From a checkpoint of a small image classifier.
Training: adamw at rate 0.0019, 7100 steps, batches of 256, held-out accuracy 86%.
Rows from block 8 of a small image classifier, named by matrix and row number. Rows with one number within an expert belong to one neuron, the router's apart. Each number is 128 + 24 x the weight over its row's rms, rounded and kept within 0 to 255. All counts start at 0. Numbers have three digits each.
After each expert's rows are labels from the 100 images, of 14848, where the router gives the expert most weight on average: "strongest on" is what is common among them. Only what is clearly more common there than usual is listed. The data: retinal OCT scans (Kermany 2017). In brackets: how many of the 100.
# router: router (model.blocks.8.mlp.router.weight, 16x192), inputs 0-95
# up: expert up (model.blocks.8.mlp.up, 16x48x192), inputs 0-95
# down: expert down (model.blocks.8.mlp.down, 16x192x48, transposed), outputs 0-95

# expert 7
router.7:148183184105125135148089113126138143115112147098141148142093132146107105091182133115117151108140175145159113164131105150146134122144137114157125127142147149099116139128109079132137156139178143124122111133127173130135132132112129170124108146116110122090126143104102098096147149125116106122
up.0:113158136152129129118148167098159128166148095134115110120132082125088100131115108099133132099137122114129126134145151119100103086110129139117140142113113159186179142118087124148113116041138078163118131093118121118096142102126139091169134141119133119118150114149124155142125108123142141131
down.0:102141109131161135129096136138103103126051142148106144128160092075161147130144135129134096113153161112077122116146112107142149112079134181093128130127154198128094098153136146179141132117099104181147156115154083127145177102124169147150122136111153144126125164136123150117147165133134130080
up.1:098150117105132156138140082119163136155152153119087139143092126158112101087142112116189151130139128134115146132178097141119131098134136147152136099140138171174158126163071087151118121150143101126122153087151092113132144105112111099129118145146109137127101116117131136164137114118131099089
down.1:157119143132150085139112129107108124125153103083140121165135134123103157144089150114120140137138128132134102132132148133131129135126135132151107143113149143111105135159130119135066089127124134145121176080106079079211158167105118105148164127117126141132118138125112082066148120136128091089
up.2:121178103117130127125133106061168120135168137139150098143113100133108138134160156112110111119129135144137171146070170137092113112117107129135136140120130165102128127105136096114120184130131100155138145109195105158105155105125143138110149123127095140111149104131147144157169137132100106103
down.2:115136133137132126128075109165116141142172157109100162146195148093135122159147117121139111107130156138176136103144170150119104101150146079119211124146101118096158159128104122134131140170135107122128138123093111113195153149151143146130152118168131124105108141138128127106121166149125107141
up.3:105116101198134108101155132107128142128133136144107127153166124119114145151109131137141121128132093151113150107048177133107142108142097138115166129122138135163136124151137118149134174132108124114112165113129071132135130158144125124121127137138125108107179126133134194147119111115154122129
down.3:136131135118117117136127133188163142120123141129071169160111141115161139108115121145132125154140144115125123144085112168084108101163211153134146131134076109143134150159113143147134128106110108121132144127174109088109144077129141107117151116128126121148123119088127158116110149100136126159
up.4:098155105133110096143167141107149118134102104135145164157152125128113164141133099132125121126119119141130158125066164096119124138139116160073143154154112140147144129133158133163143181130113130144097144106143059168169139098140131145145127111166072136117150117125131170148163127116143109138
down.4:114097151124111130138124131183115179115156158118103165133130130136106121165119117112124136113127131130173125110100130146135146125169179099126222114124114092129113174119125080116113147150119132101127112138129135103194150136143175143146087160119154111095119097124112116133092161122120126156
up.5:097136111127109093113170145082102103136138096146101121151118144093126143148110152111138080121152085116116140126099156119126153088109120162095147148129125136186127129139107129116098135076134125144093101124144068121132143100102164153136144143144163157100144126123124171132107100127159140100
down.5:096153166142149162146144086176144102122130133111069127097068097130153138105153163147143161141147085131149108123116140162128133106127116113148076144121123091122143122120118100134119153113101161117119126158119098162136087110141142156122137141145162118126088127113170071130061150085142123103
up.6:111133130144118135152124148122151168160164142129119113160114117129100129115110166119139096131138107144143159113079109142114133143144071150102168158136117131160152142128136138123072139128145139155103142132140099171140136145132111146110139149139094144089136113141139165147146142110143132127
down.6:109113170134127131155130096128152159107111138167135142132143140165116104157162136144131118159115155122149131103120121128112118100196173072111193096129121095130141117108091100101158175147158137126145143161098110141152118107160156130108110174092130126146134153143146166134104166128138116159
strongest on: finding: choroidal neovascularization (59)

# expert 3
router.3:133170169126121140136096122108132125133091146106134144147085144137125120089134102106103159098129172125177129153123119149152111114126149095173104146152153146072159157127118083135134113144186142136101102143134182135113143113119123148123103127115121130133110138105135118117143142111122102084
up.0:107101122121134111118157163140110133105140138131110131138165124115114164100139151077124148180114108139122130092099123090130157144144090145124190142097118066133154119166137172113110129152166113109157162110143132142135105112111148159111135108113114106119115079140137174126114128155121102122
down.0:146111139104143135111118155153116107126105154193127138144155124103145128143101108142119127194125126112133124135132127163115111142128210048138098137154072102119090114132138108150157140118119165115111145179122091126146119124144153167124114137120129121112146129098133111131066122088150116148
up.1:155115129127118164131102150086157181115113127131123125136127158130149162119107124162152110100113120117127139131085157137094132141115160140188161115114118138129141125118138155110056175083065139101066081154125097123109129081130176132138138146127138156116143130129130131125119137113172139156
down.1:132098123135147124139118113147119146087155128109169160118136158166151154105151076116157138117121133140123125125160151143135105160158135071124124110138072133148158130123154089108180134134135110141127136181143192135135151081112084118114143161143092121112136157117143119118173111135143115121
up.2:093128084139135154162175111101154162112105127159128159114182152137131107136123098134187155167098104136132136122167161140101159118086086169129102149134140093143128129136136152144117145189114161117120133139120090135118088102113136144135115137159101117090101128124106174175129109160132118117
down.2:144101106125118158161113140172099153100115143152113133106096148132114147129128109136142110169125122132109106122130150182160183137136182132140139117131085094181132140155137115171133137131116151167128140207115161139137102165133122133136090103121151146140136108105135097115054153107129124136
up.3:114123082219138105133108104113093143106085131158090162105123156165125106115130111097150096152121093132136133166149146124120154130075108126157110139104111134119120135136122133150124149171119148111167148118128100122150123178129130127123137132126146160096126115116134122174113120162135102105
down.3:125128115137108119104136125167108158096148114159107119124122157123099138100158110127154145122145148131151128126127134152154169121121121127128136126144123068136125127144149155149136136138123124134134155194155180157094093174098130130131107130099120140136095119138100115118074118110082136163
up.4:090080121150108128133175142089161137117186135137156123128146125104129132125131147117138148153114132152095111126120128113089150106124106136089172144076139107153127119176146152131124129135072133125134092097168079129128103119110103115109121130128111112139112112137143181136131098141120110118
down.4:155094136138164091114168163162084144096081131182106104104149126121116125110108098125138157131104132122149153125122123134119126160135178196121142152145125099133128104143102141185146134146131136091104133201115135110139111138147126123150111114111149119128138138112137106112121140103130130153
up.5:104111127147123119103157116133177100140160160117119086142141154144142165100143128164094130143136102114132137134064171108138140083117145141167176116127122152091164140107126116180104132130094155099122131145154084132113157139158118136104151115128113125098114125151153123142118112111135153102
down.5:099117140172146099123113103147129141112103147109188131129089097120149103141141123139114104066135132147108107114110117124162113144102110120121146106129079181066135128106152162124115116145112138134106095083130124122100139115138099097144146140121119128165126141160102116147185137101153130063
up.6:147145120140147128107095143059117159090095106170128144124154149119119126129145129129119102169150124143086138125135152087098163102097124133146132092128114130121090149103082161129120196136135121084157154137110134095115118138123159131113143122123125119149135134102130120173115113129159124128
down.6:132106101154138119156163126140122104136112152106186178139113128125170146125121102137112134096115148130132153110148190128132133120135123124103162156157122141142097123140102126129174147164143127116085079190156169094109102109115118119104130145120176107129134135111129096135136179079142140125
strongest on: finding: choroidal neovascularization (70)

# expert 6
router.6:121098112118128127166181123151126151118102103130086148118157103153171085117116113107157143159122093138140134115098130126169168100168117160105150102150091115162146135158129123155107125129126129125117122131129071136155105170148136164147111128163182098087101115160122129135119098133147116131
up.0:135148154134138113111128150084134136144130119147118139109110113135115112149124142098136112117124118118122162098114118082094126159102120129132147139131147113154141124168139135114144070100132126131097165101100099118100165140168093123098152152111105117105196099135153172123117138141144130114
down.0:144131130141136159108140145119137108132136138081132143143060143166110093134105096139138118084153134137126073115110159119162128144151059095110183129150130169170129148143136127125150143145139137125113080085132106137117119128088128112127152153107118117101114113127124140124183138101142107147
up.1:083113138131117104098083093126166143128128115115149116148100154128126152141127141142099075101153160085141169162136151080110126081100159127145147138116132121099149164115108104119113139139105146127144107102146104125135136143161135107115128170083145139135101125118147105097109125112156171129
down.1:127127129125117113139138126127095160136115123191130129132122134080110104108100153120137130178146101136113138134120123119146116135129134182107115135092131116090117145130118130114160119132127134109123172099122170113115134075134082129106129125120142129144130131134117124146094111120073126094
up.2:126125148114110172170150154134105163137125077153116208137137108134150134132105107111153153154110089177142149116115104114190145130164094132139187132137039120176158155107134147139099128123137122124084129151133130160139125114124144143114106118145121108104099110118109102153148103144145117154
down.2:111130135116136135142083121106163090120116156102149101121125123129152134148124134133110134057097088110132144163113104105155141115094092044114101126102107157177171148130155140092064108119122126151137142154130121136111116146132168139114144135116105121111112145101128126135170189138155144089
up.3:118132153090097167165147164126116173132124069149120197140120112132145131136093124112146155142126105172151138132113099118176140134165099131129198121130046125172149153109148146133112138106136117130076115177142123174137139129117162135121098115138122109105108115129103107157156104122158120147
down.3:126136135115127135137074119091157103111131143090163096131122114126154159143136141111125139050106086142127131139113097092147147120113073047122127127100078156171175139130144134122073122116093130141125139160108128126121107126134138144121134113137098125136105147131120121144165161138158128065
up.4:120143162140115111132135147079132106149136129136127149130131122118118137146121128109136104140143084156119154121087138100124148152127113153107137180126104131171150141139148134121118092071125101181079158100121101167122151121141105137095131120136108107093179119135124154130142106124133145122
down.4:107149119124147107140110134098130104119086139071142116120094157170136109132113102134112103087128114119105090143138093101176104132141076091100107136160113166154135133128143137148121146148126123119130106110156098120129140150113137114148168130118099142083119163155129106127174141166137108137
up.5:093115176111079136150133137150114159168126150118121134148104116137110131113117161123125114136113116109169132118113102110153124124149123131141154146154081172156173134121125080111106105114144105142070140133172116184135135159120130117147085163126133105103124121130134146108143132106165122101
down.5:124105123132136125140101120128130133118136140075102095137069106114133114134132161118127135104125133129126119131132155101147117113175082117124142103121108125123157127118157123125081142173101117104117162109150181126059084111150104119106116124120127150103142129139091122125163148130107113082
up.6:124140150137150091091099099121135050140117125152132114123106150121135165128128159143078085070130135084110153142098119135149105117096129074164127124124098127031138116108124117128175110132132171110169150127114119099113135144161132128119144146114130162128112125136135108107087158133098139136
down.6:113125154140143118148153130153153130112149103120115133133149137129121137120131111140120119099098086162163150122119153154143110094139131150101139107147130128155158149097126131138128126138122134132146065178101179133053161089139102108128158125148111146118125103138126074093111143124105118165
strongest on: finding: diabetic macular edema (29)

# expert 8
router.8:126138070110165130068159120135142151103090153153150137131139088097141075143086097129135080115147110100108142147119131132086114113153132141090108103161143149143110108131153113088103134100120157114105139146148105082133128142144134137126141091138138118131164153136159124135133094102149167147
up.0:140114091137112130092137137086110162130181135138112190147154137129131111123092146100127110117175118167100156131128121142137110126121133104118133094091106138118113095111122133106130166101170100182083119152118150124106124120117175108096113132127109121141199127094127148130145127121168128126
down.0:123139124132141113098128130144136131153149111158125101136134160100147142114159064157120115132135123112115110116098115109152108129142116137096100116154104145141134096131142084131139137131178159128171124110142063101135141166122105147169104135094106131167131128120150123142124128121099112143
up.1:105130113082133094090125114059149057116157071127129108147157125114133140107162124146061129096189130138127145149131112162115111061091146123140133143118125116144102120067122123101140160063142125143152127123167138131115111113123185123133142145132102129142185136112147133095147140149130138130
down.1:125122134122145138143134113132127126130171134190113101111150153171169103142174082139108134178124127099126108119106102137124144131076122067113149138089106151188124135152132083142099129114158155104137106157176106120114180074155148131150097159122149123163132126128116121165109083123083091133
up.2:137116073090123134110116100096118112129119096127116154169133120119118081122132128102096114079151125123121127164125132160114102134146173083090126098164145150107092077105148103127157126103129128155092117142136110134137132095120150126127102115123120159174174154090117133106159122107136143137
down.2:131133133131118110105109121125190140105195101120096162123124156084163125130103109147131134161137111135105150151134143109116142137129085097122078104129126129141176081131123122131095101106092122129114126096129053124046147134149107132128113144129099123169163124119138109134136149118120100102
up.3:154137091092121160160121098127131116125104132127128130144094109131139091129119112125118155112115143133111111151113116161120098164140196086114116106182157138101084083110144112122162116131113130107125099140139112133143125102105118126137086116125127137167126139095125121127157134120112129140
down.3:111126112130123139138135127108177141094164125118054134114127141100154124127111125132156125155112153135148128143150156108128152123118107105150080143166106166137161132124151159131084108112067107143131136090084086146049118129154127136116144160113136131132142127135122136119157150136183118097
up.4:098121090109136095105124140092145110121124083103102140118153113143118107081189143114092146109152135140142155128145115132117082105118109138117129170127132129111125102111150128112139147085152101166134159121142110130131118153133191132124128143178107152111169097131149132094130141159113107133
down.4:127114137148128113114095111130086117105171114109098112132104115129147115141110125130080133132113100123111131146095118159118109124133177128142140117103134092120154126182119101131141124162162143141125128224156123131145143097154128104118099106150128149165132133128111155104090138131081161120
up.5:120129078120117112089116089082100136119150109139109154156124130144124096118116128133102087091194126124119149154123129146121088118130154096077120106163134148130119092080119089130139163089156111178074126140129121124108122127136165136105120139136121135173193145094130145122138110112148152122
down.5:133112112108134145108105128107162162147163101138109143124124140108135115143147081120115135186102113117086142145125137103158151132117122103141085133138101104114151112129140084138115122151135149139131113110120043121077130139150112161144106146111131130177148140123128100141136103108093116125
up.6:174140063120132142120148112090102127112136121144112157138157117118151095128120118123121107096164107129103123163127144155120100124135162099096104063158145138119099082094127113137134136085128134136108124167115114122143123130107160130132126117148128148175173165087114108138144129094155147147
down.6:128117110127144132111100127100197148122177118142088132129114145102159121128108094132128118163135124144120134144141136088119129115131075138117079117143097136109123062132115127117114147115112143126135139078118046135044110134144107132130104139116110124158163133117135106169132139090149094094
strongest on: finding: normal (87)

# expert 9
router.9:110141113113140116130143106123124133147138113130154091145128135133142089135119110165103091096112121092149103167159142106079108109111116131164115118152126145117134154094121077123121101095096138132116131132137117131128138186122143121165114124124152164162114166115133101071131145098133148127
up.0:121122093111084161129111137128124130144121134157142110183175139092120125192097138159124073093116076122148116163129179135075110136145117115137127132130120158115128153098149084123075124112121118121113139123118116148122162129101143134152085115116123155136121167109110134117168139087128174107
down.0:119106126115130153155119137113183091126132154103137139127133110147109130125120103114133126118140131131137108131130106135127160131145104075117142119124128181186119114177116146123081123124138107145093094185108076147172166172128108135141151145136119104093109115119134140153116074136202113128
up.1:106124109149124093098151138143077174122099129151165125143169125097108129171133126120162106141162100114136139110141169103104128128139127154124150139126152159133101139119159126131090135136130147122128159159135119114135127141129132216126181117110145132085134147134129156145110078114159168095
down.1:142124141144146126117166121185119136125096125084170139143079100122082153117133104134147136105121132136164141122109138114138130117145155126105142115094142141114075127144128094126169113139142095146127136106150224097148096157078119147144157124121115128152146125154097144103159134130124139078
up.2:088152152137148069052122132109147120115168139101150105127082126114092114121166158151100117124177144117132152119122108110136110087098125147128121167114105114142120141109139137126155133109122122146133178124169148099106141122129114139114180140106094120114137116142126123118087126135124134109
down.2:123115115133126109120131113136082094120048157183150132129128156161056143121150135136140140163119136123165159129117096114120129121109153108103122114109103154104108122110133125093144166129093129107119121092145147104127101070126115117141110147124127111163154121151161133175121120134139159080
up.3:078128115093141094057101149135101124124109109125181127163127120061078110160131141139094106120153128095147114141122125094096113142145116131137141161118147139105098141101172094104140136104111142137108178147175144117146152125124147150137137128091118147132146155124120148101125141107110178118
down.3:150117159139149130123154137182133134129081130124166152137129121152080113115131095118127113170135122144140137096139118142151129127161131075128118122131125173119132122131120113135136116120116121116100106151150154125174088185138124145137137164117149119165124119112132102148100086107183123056
up.4:109111073148134107115132137134112145095117109151097151141167099124110129151133137123145106141153119129117173132136162118115140136153117145110177128124141132101136132115143127140112170130147134102140124140156119117139130126127147192101149122118132131105156130144170171160121118131135152121
down.4:101152119149153123125151152166165130146078118114142134153083139123105143134127138150150177127121116126128149111122124078135121154126093170132076107116113129091098148133130116133177141113131097141126155118161190132098097129101121122138168086127104134139117109127110116116172171119085170064
up.5:094118153154159092053111154122131138116147118130156115142103133133086115150170154122093101104170154120151165141119132113116108087102121106130126162104123131126130139117129114103131151113140133163127152119178151088102136125138133151111189160100125125102148130112119142122102137122115152090
down.5:163114165128134133120147118122060106118049167138131153143091140138093143077134163113150146120134137139137138134129157131117128111111168102118144143118139186125086147056116108096121136141086107120109127100127160106160093112069135143117126106126137112126131144115123107154151120121168172071
up.6:165116138143086171133156134095117187144168114108134128119134130131110140149107121126150108116137144116125095142156186118077132108097123113152133104120172130191136127163122118137118117124120122187081135123081106139115162100086113117139113118113108149127155130094089138138169106091165141115
down.6:135115113138120153135095139093159116138208102075096117119059119148105131133117178119146137130149102148139139149108149144126180093127107079124127149095175100147114122174152133094105107116149118142111178151079073121134125123141121115104118111138126135123105100115117096121106120133118124183
strongest on: finding: diabetic macular edema (36)

# expert 15
router.15:124159150132149117125138144115125097133101137087152091127105059107123131128128121124120162110079160149129109105125076139154098144140130151151140173119131139138121147124175153089126107125100146119139101110111168124141126131138113128165074103129154188131120105178141101075118133146099132131
up.0:164119106145151131136168113190134144113101118145118138135150098092166131122121116153152137166103113137124122124176133146127166113161124163117138109130115104146109141175123151131121129131093164099117103125096121115162108143134142115159128096138182145149107147134136114129123095148148124150
down.0:105078136118129119120087116174121112168169148122117114120108141171091145140153150122144155124129171120151113119129118154103159137140107137143170122147146094110118106158149129158095147157170140147129167134119143113175078188137108116106146144096146120113132110116112160096105132142084116168
up.1:123115154146122113095114145172120136140110111102128068181096125111125149138120134158107087082147119110131155155098100089097130162155117101140156130128150185090151143106146065124121135156108160119151142132179087150168148134164115133128128111121160103097079129142156134106146174111103111135
down.1:127150090129143137101146138151118090129136140091093113120047121092122122128141161116123110083149074106123104138131160149139090111143094122150146123126134145108145150117119166127151121136099150129126140118114112134143157128123091145123121109125082108127117122106104196129141154140105127106
up.2:109117116160095134104078146092085094151144115137114125137130148135109134150148152095091088123154091133099137113117148132114142095108116121096180102100111170115158125109093090136122140143152083119150139145122116140120143145093129117143118155118091143144127155112127201139143107108147144077
down.2:148127154145108112125107134103138139103146118119149132141114113136120127114130139134129116079148138108121094143134137139131114157127114150130154128145167118152118120091133132112096165137127129118140114126128103099119172185107120093148153143116128131133114159128114078134118131143183162175
up.3:097130141139104113136114124090146132134130168124100093131130072157131169133152170102137143138100114107143141114135119091113116136104122138147187173106144112125161168146145148099094104157149082109130153086140138168080141118130097149111137142105143163127127086164170188105107128139107159107
down.3:089133109122116120122132118093085087117131124151097154125154153114128150132124099128112152147128126115085115117160162123124112097136137083146125126124152148122128155167104157154110129129094139133134151179079144144113123082184123149096121111098120105123124153124122201182117106129081142080
up.4:101138132116105109139070154082094119122118116139130149132123124143115181153166164068073095107146114162114149121113118120130120133085122091114149139098144124164146100139130115117138113126170079149144163108131142127106133171086145134112137142114126130136184120113112170124132148135170115087
down.4:141144135127099129134135134178111149131122156154111150140212135122110150136143105145119129122142132151093141116143132144126119126153158167120126145154117139090117123136155141138111129134114116140126163180105087115124135135172139147129095153102121122121135149123130192166091136113179170095
up.5:120076069137107096094098165092104133112122114137114138131167162126132156133129163093100112103144100148101176101126148123121146148113158118073148125081140122161126104131125134136101169119139120101149148124119102152117106160117163130087137132138109097114161134126129137112147103117097155114
down.5:167157159078109092120123149100137112129080127156148104142152126135134113132134136112126147127114122109129154111113130108137139103082141109143088107163142186155098121050112167097119121087154139134123149146136066150117167090149160101130133132140151119133109105146077115109150163122162150077
up.6:105125160144118134106131163142147118184128144127152091136112123119128146152086129135144107106121150100178128120149136099115110136122123148150181125108120163072159173111117095112126137163123150112150123120142140151154181114135117110170139122109112137133053134139152144134153130107097118136
down.6:129141118160141109133095127132057069122104109147108113133142128136144099089144114138143142104140099116119105113136087168114141105071121117138169131131163141099138144147082090129125127157135126108133133105173103116122129147148100137159129102090114112099105111101149183139154187154113133172
strongest on: finding: choroidal neovascularization (74)

# expert 4
router.4:139113117128117106085135109138157168133094114149121149137158128084153128138085150130126090124123090134124113107133179101111154125110115149129147090136169128128124152162106123165113107087085127103139123121113123114153134152170140089131129120149147148122142150142149113140102092115178121141
up.0:144095095112141144148099128103172120123114159105081117141098156130113148135111166096151152116117129149135145137071109168139142147154147121092156166126095126108132098128162151124102155139157108105132131150148102172114110128128135129114112138137100094092114127135154143134163155167079095112
down.0:128138144151103139125149137147199159122080134157208151111115150154135125097163072131116113132102150132122096124108139151105137109103138149098126141145122116103122157111128138142180111137185111158112102133098093138191129149097096116131107110094138141146134126126118110123079141124101142138
up.1:137097132122135136135107066133144078125141151105069114140108171131109170112129143119122141096152114129120153165060140134148126147139156117142128151117112120109160117073152135145110164158167101117133179121147059149128115145129145129107138151110145119104108121137130157126129162144088112123
down.1:132118124157112127128167135128105147152068139133159144115113130136153132109124132123134122134122113118129129124122128135101139146104095185110144140115122110113090095120116127166218101129144130158114122115146092167175115140093126120133118099129115136131133138117113112127088142134150139144
up.2:115189072163095143144115119117114207132102164120096142136130107149100112144108138133171090122120116118127151162156161131085145156114133123136091118142158165161153148157096097136125108138119123118082113126121100093112135124131111117136130123165111143130135146105145124137111117127125121125
down.2:144141134129146109124149126096071117124126139182125124126229118133107126108116143132129108119141141140131099119084090132119110135090169115131135131121137144123124143143125154126106137124091130141127104136150164156078134130083148104139096115134104146126132147145141136170123076123208143077
up.3:123141141108136146138050128141127131117113177086109097107084142151122128112123145116094126085112148158102141168094080149148115143143141033127123144113092144094125087118152121125166116142150123125141128138146159157095120147112137122129111160094084149127109124101142139101155192131104117092
down.3:164114134161116143152120148145148108119124166127156150142103132099072157123103166114153140096128148140171158071160155148118121136117145185127112124125149149143105159074096154086095111138142138116106168126049108145155140135119104173127135114101128153145125149139092139146091160122173136147
up.4:110145137145086137120079108145139143136102129131121155139104128125121154152106130109148114128133139130140149130161121141127121144105152120112150128127114154105146151106130137131160114185154115137099101116098131138108140118104157140127101145079088134184074113091132136138149104111134084080
down.4:134134143118125131097092127083102110093147118193108145130172094090139124133162107131122135165147141130122130123126090158160102108110150112122127140107085142124135183156110119126139151110113135120150117189163128123138162131106127130084101147087152124123134113132115091155099107142144089111
up.5:161124070116120163185106084127130111148119147093096164142122131124106167119137118109139168132127121145139167140084136168153163139154123101124133107128103121104131111136124135131181122099139130120111124153141132156106145113143164127126127136155066160093161153105122121154150147144137114129
down.5:146108160112120149161139109196066134107104126150127122144124127138130134099119099103149104146127127132118127127097137112149125133141150168146127109169123156155074132138149124137078138141118170140108140118146118148147118162104151125109150132103108139124141109086139088148144116116140153140
up.6:154096108089084147151137118072103133137126126096127128135140125122140098130138135109098133108120112180097127136110142164152118128132150116126161116109090169071124111122139102156141130086158108128166084149143149182141146168132170117130083121148134183140128153096081097113178130125139123098
down.6:115120109136126117081127116235133140134153124111063148126090164110129141159139121128131165150143115121154132128110171104131141150120149085124180115144118128158149180151110118179141117120106123138132143150131146098148127104149098138127149158095160126156143129110128162121193166122137120123
strongest on: finding: diabetic macular edema (42)

# expert 12
router.12:130162174126122145132094100136139140146116146071135116116076136148122118058146135131106127136123162141133115178146074136139123150132137094158086144161153125136150125123109101132143101137163136123117139118162162144112100151113113122110125161125165136125113104128131105085136176109121098088
up.0:143068108164123145145113100136123134131106145161127128154180161145147139123101151092134127169102105152146127127159137129094171159048146129153143111119169141106150146141124128158100109167138121087148158138123110147146136132123130095115121127129141138126101130140129114132141120106154107118
down.0:136133143135153129111125124163126112110175123176084111140140130127125135109161128138105154187116127142113139129117142138165128136121132136114121132116088104128106118156100159142167136128125146109113113095176088135089119124148147134120082140124129164141104106140100149200115112118150096146
up.1:132087096139131113099145131105126100107133095132086147147145157089131151163098165129125108125156118138110163111045153124141138127125136134125145112090117153098145098109126145113126150143140103135118165148132084112139142078134157142115146129124129146107132102129130177141130123127120129140
down.1:121098146129153127100095123126137124152150122139159135119138104122110116120139090143167117138104158141119119148143128140087121115088157103106141162136123120148118133048106093188097109150137123105120123159135200086113101132141123130136136138109106114103089096146159127103065126116090146126
up.2:106110140132120136093121156162122121139105095156128153154176123092112130145126141155126088126137101126119154080117163112145146136136134137100176141083113160113135132180159137110064144127092128107090124151128111134187157054155126094147137131107107120121122143133124171149142090127152124129
down.2:121130132097123124111120125078122130120098132149129150149116147098133146143097102133136131069069115127169115157130096142130133089081102055148103110076142139149114110146116091098105107117161149108154092143122112100111132138174137117117121110141127151085156149154161172108084151142140128116
up.3:094088115118114128117125142127145116119082111129109162140161122109117131117121133165144125117106086118117133089110125121123132161159114135099146164104155128155114115177170118099134141114039124105090165155156094161199133087129113120142071106110128136119111089142174154110146105104144138103
down.3:107124161120142110100095128110144114162174094130142125111116105111133129132124135150151163104154100148129128125153111164143105110058115093142130123111134136107172172081133131084062106133125119136103176121096117127132153179137082086141118069114099112142124106130111150100151111158114129104
up.4:156108123119138100110162171104120153156139076138099129136147125127141166142111120119158102160150132149110138114097146094093134128100095127134147135139097150104128148112104124118166141104152131153095145148140113114148155087093171116152159145147129149137150107154150132151114140144141096145
down.4:115142149154136125139118144129103098102122132091096131135055104143134150109134186143153133132142135126084138127163129148096122134128149137111159127135168123151095104121109151117109106125142113179152167114129152156139117140118113142134153136115131109152128154109132143129072141151144142108
up.5:117107113123109145157134103163159103140132129115085134116101136136136075082117095125141144145085124139143114131128099145139131147180145130127128148153121138179142096175150112119139146134080124110118123130163110175149119146151146125144065117153120117115114117136135120114144124142128098096
down.5:142157121119135151123157130112170152141184115110140114120077141094174128131137136136144134108144083162105132140126146163134097103106137163109155126094140071137115120121143136081169121090130116138144162149143126126090112180096092107149113106092142132152076093119124154119109138113050129170
up.6:101084085140138111094154105132124121137114113142117136135178136121134146149121130119154103142127092119107159118084159106105157147132128170119166149105127125117139128148165150110096151151143108119096138144131044133154128100143136155119130118121137143096150107149145181140132080145108144123
down.6:129106119156141122126115124088134080129104131132152146149182118134111116160120091109131108114126139113138123126145106095108119129100113117141083133145126137179133120070129155148057142141133138113123115150117157104130144113157130112127153101164131117119149122115167090083092103108146119102
strongest on: finding: diabetic macular edema (48)